config.yaml
horizontal_flip: true
text_encoder_norm: "rmsnorm"
text_encoder_dropout: 0.1
text_encoder_positions: "learned"
warmup_steps: 260
Rows from block 6 of the image encoder of a small contrastive image-text model, named by matrix and row number. Rows with one number belong to one channel. Each number is 128 + 24 x the weight over its row's rms, rounded and kept within 0 to 255. All counts start at 0. Numbers have three digits each.
After each channel's rows are labels from the 100 images, of 14848, where the channel reaches its highest value: "strongest on" is what is common among them. Only what is clearly more common there than usual is listed. The data: photos with spoken descriptions (Open Images, Localized Narratives).
# convs0: expand pointwise conv (encoder.blocks.6.convs.0.weight, 144x48x1x1), inputs 0-47
# convs1: depthwise 3x3 conv, stride 2 (encoder.blocks.6.convs.1.weight, 144x1x3x3, trained with AdamW), a 3x3 kernel
# convs2: project pointwise conv (encoder.blocks.6.convs.2.weight, 96x144x1x1, transposed), outputs 0-95

convs0.98:094107129085126129139147162100096121106105167123157079140151101096138099105168127108101129090141107153125123116136136123128136144177143111093157
convs1.98:111156151130143140145087093
convs2.98:139098104144134133115170108161179139130130148129117134159124120149117098172125156126097117116148124105162135188148156135148135124147085088133106124153132130129131066140117088099155099131073172108105129118162143109144069123127136113136120092143138147155108118119148110119135124178128157142
strongest on: text has "table"

convs0.50:181103193103134142127122151139143165141132128148111147131121147089124127177148129089119132093145103151144139158120147110125126171132127149086104
convs1.50:136154144142168164143154141
convs2.50:139141149175169168146155091107092131146126101163108137105124109143102136133116126121152096158105127153101080127140110145124138106106106164133134153085107121136125101122119161119147152169107164141134095051134127113120134149112127126127087133110110117112154108107133195142159085142130132143
strongest on: text has "wall"; text has "wearing"; text has "man"; text has "sitting"

convs0.91:167165145158123157121102189130150148157134118138078109133141117096133133092094118138123123185112121105124148144140107125141135156159104093138137
convs1.91:131164136156164150144153149
convs2.91:120133126157140136128175114140075128103126177145139108115084122125114147139126099128133100109133148106140127135129144104156078120133097123138122142144122092101104085096151124099108126136128161100097084149140151097113095098089077131127152071152135112131118175126114149127164124085096154127
strongest on: text has "holding"; text has "wall"; text has "sitting"; text has "table"

convs0.15:107127138128144116107101117168088153139150155150092163119112116149163133142117121155155133126076104125137133107114171146125053100145119113121133
convs1.15:131146145146161156147159160
convs2.15:113148123131102136161142142139133111111139133110141113085154140101109118129141149097136160138093146109141173141152118106115166088125128111117079148121136125150190124121101116154141104143134152113143145076126125147141134090184099147123098138104147079108163120125148121057121176156117125124
strongest on: text has "table"

convs0.82:154100156111146127127116160121103140135095132146108110120112166095108111172063134098142141117111130117145145137158140140133102089121093079093143
convs1.82:147156127159172142142146149
convs2.82:141126140112144159144119095153091125128114160097115144181079139131141094148113142105133100117099202160133109133106115120128184081075130118117136134118146129119135157097091098134097156132152113127171092125089130140111109103150111121145102108119121131112155149096122148121085136138108111115
strongest on: text has "wearing"; text has "man"; text has "woman"

convs0.5:153118106161174112134105122132118109141114142154100160171140143120116129140134133124149127087122087112121123173170084078151079128131107117140120
convs1.5:122110119095091107113098102
convs2.5:149140118126171148122168128167160151162153147146141155114131116129114102168124157103152136091120086100125106161181131158146138140158080165124118130163111156136133116125126152151141139089147108127106105096152141137165108142150095184124143121163142150131150140148114155090135172136126107096
strongest on: text has "wall"

convs0.41:150122135143142146172127124142145147166132142138108122123145095142099112102100126168170091098094102132160137152151079121095141162104158113123156
convs1.41:121107102124087093118102110
convs2.41:116125145112137131148124136118128115124146113189142152166135144112177168161135101117146115122115106103164122107169090147155161157087124170145115089129118116144120111137111120132156118116145101107097087134136123143140137092110135140139076147157140104130152124150213170138149146126118097113
strongest on: text has "wall"

convs0.70:123091150137145140123114121161178133150080158096132161133105102135127138142161134095143080138094113113157086112129145137154104138148126159096154
convs1.70:127127139128153163134167169
convs2.70:131171143164134120166108146130138176135093111117113108098117131113157108122110104132139082160146150110097125102173129121148135127134152137155148099117147127147065135105160145172128101065159133150115132114157136115097112133156116114091140100153133135138130162115151103168141092079153135138
strongest on: text has "trees"; text has "grass"; text has "sky"; text has "ground"

convs0.89:126146157137129121119080156140143154174100146109148104161130129093107118090127131160130123118086131071120160135117132078106113151145121106109097
convs1.89:147149085151149136128155156
convs2.89:164114108130094090114154135100095092098155142115150132107094094116142139127122101095115120085109121108106170122118160104122111144128150117112116113126131114057123151119134123173124095138126171094106126076071177125105146119121113138093121106124136109135110141137133154145124108137149181151
strongest on: text has "wall"; text has "sitting"; text has "table"; text has "two"

convs0.10:141122172142111152107074125167141105106108154133109122104132096095127151090133139135104141119136120056118137115118094136093097126141108135167131
convs1.10:149161148137172158132142139
convs2.10:087154164167104095095148150161115120144171119146159111121112151152128131125116128106100089117098104132147166113124151118127137206121128175119170151152176118098181108131111147165151092121095111116139128149116106110116126109130131122156148120151095131135089116161139112144129120149141109125
strongest on: text has "people"; text has "wall"; text has "table"; text has "sitting"

convs0.122:142142133106136138124128165149086160155129107096117091109168167162131128148131138115099109116135080137157150107169154160113093126082142117113123
convs1.122:124085137099128155144150158
convs2.122:119102099151141134117123097124079144124111141120168115155128183112112136123090110118083129151118144137113111109130130168153114099110075133139128147100122137142133186108156101157175126107145123146147136084142127101148137089162133193134100149118127136096156104115106115149132087159128136161
strongest on: text has "wearing"

convs0.45:133169102141170109092125145162120136130108160124131129158074156098101092165133122091135120155127122168139112126118132137123143088093151087133131
convs1.45:116113124106086116115086106
convs2.45:107124135125112144070133090129138140158151163144089173062102135136124096082138129112118147125134101138120152081155139155109111153155087136097129148102136137144129117112118170121166105127122133172157134064138142106133138123086115104119122161126156136141127162178119116128143121130117147104
strongest on: text has "wall"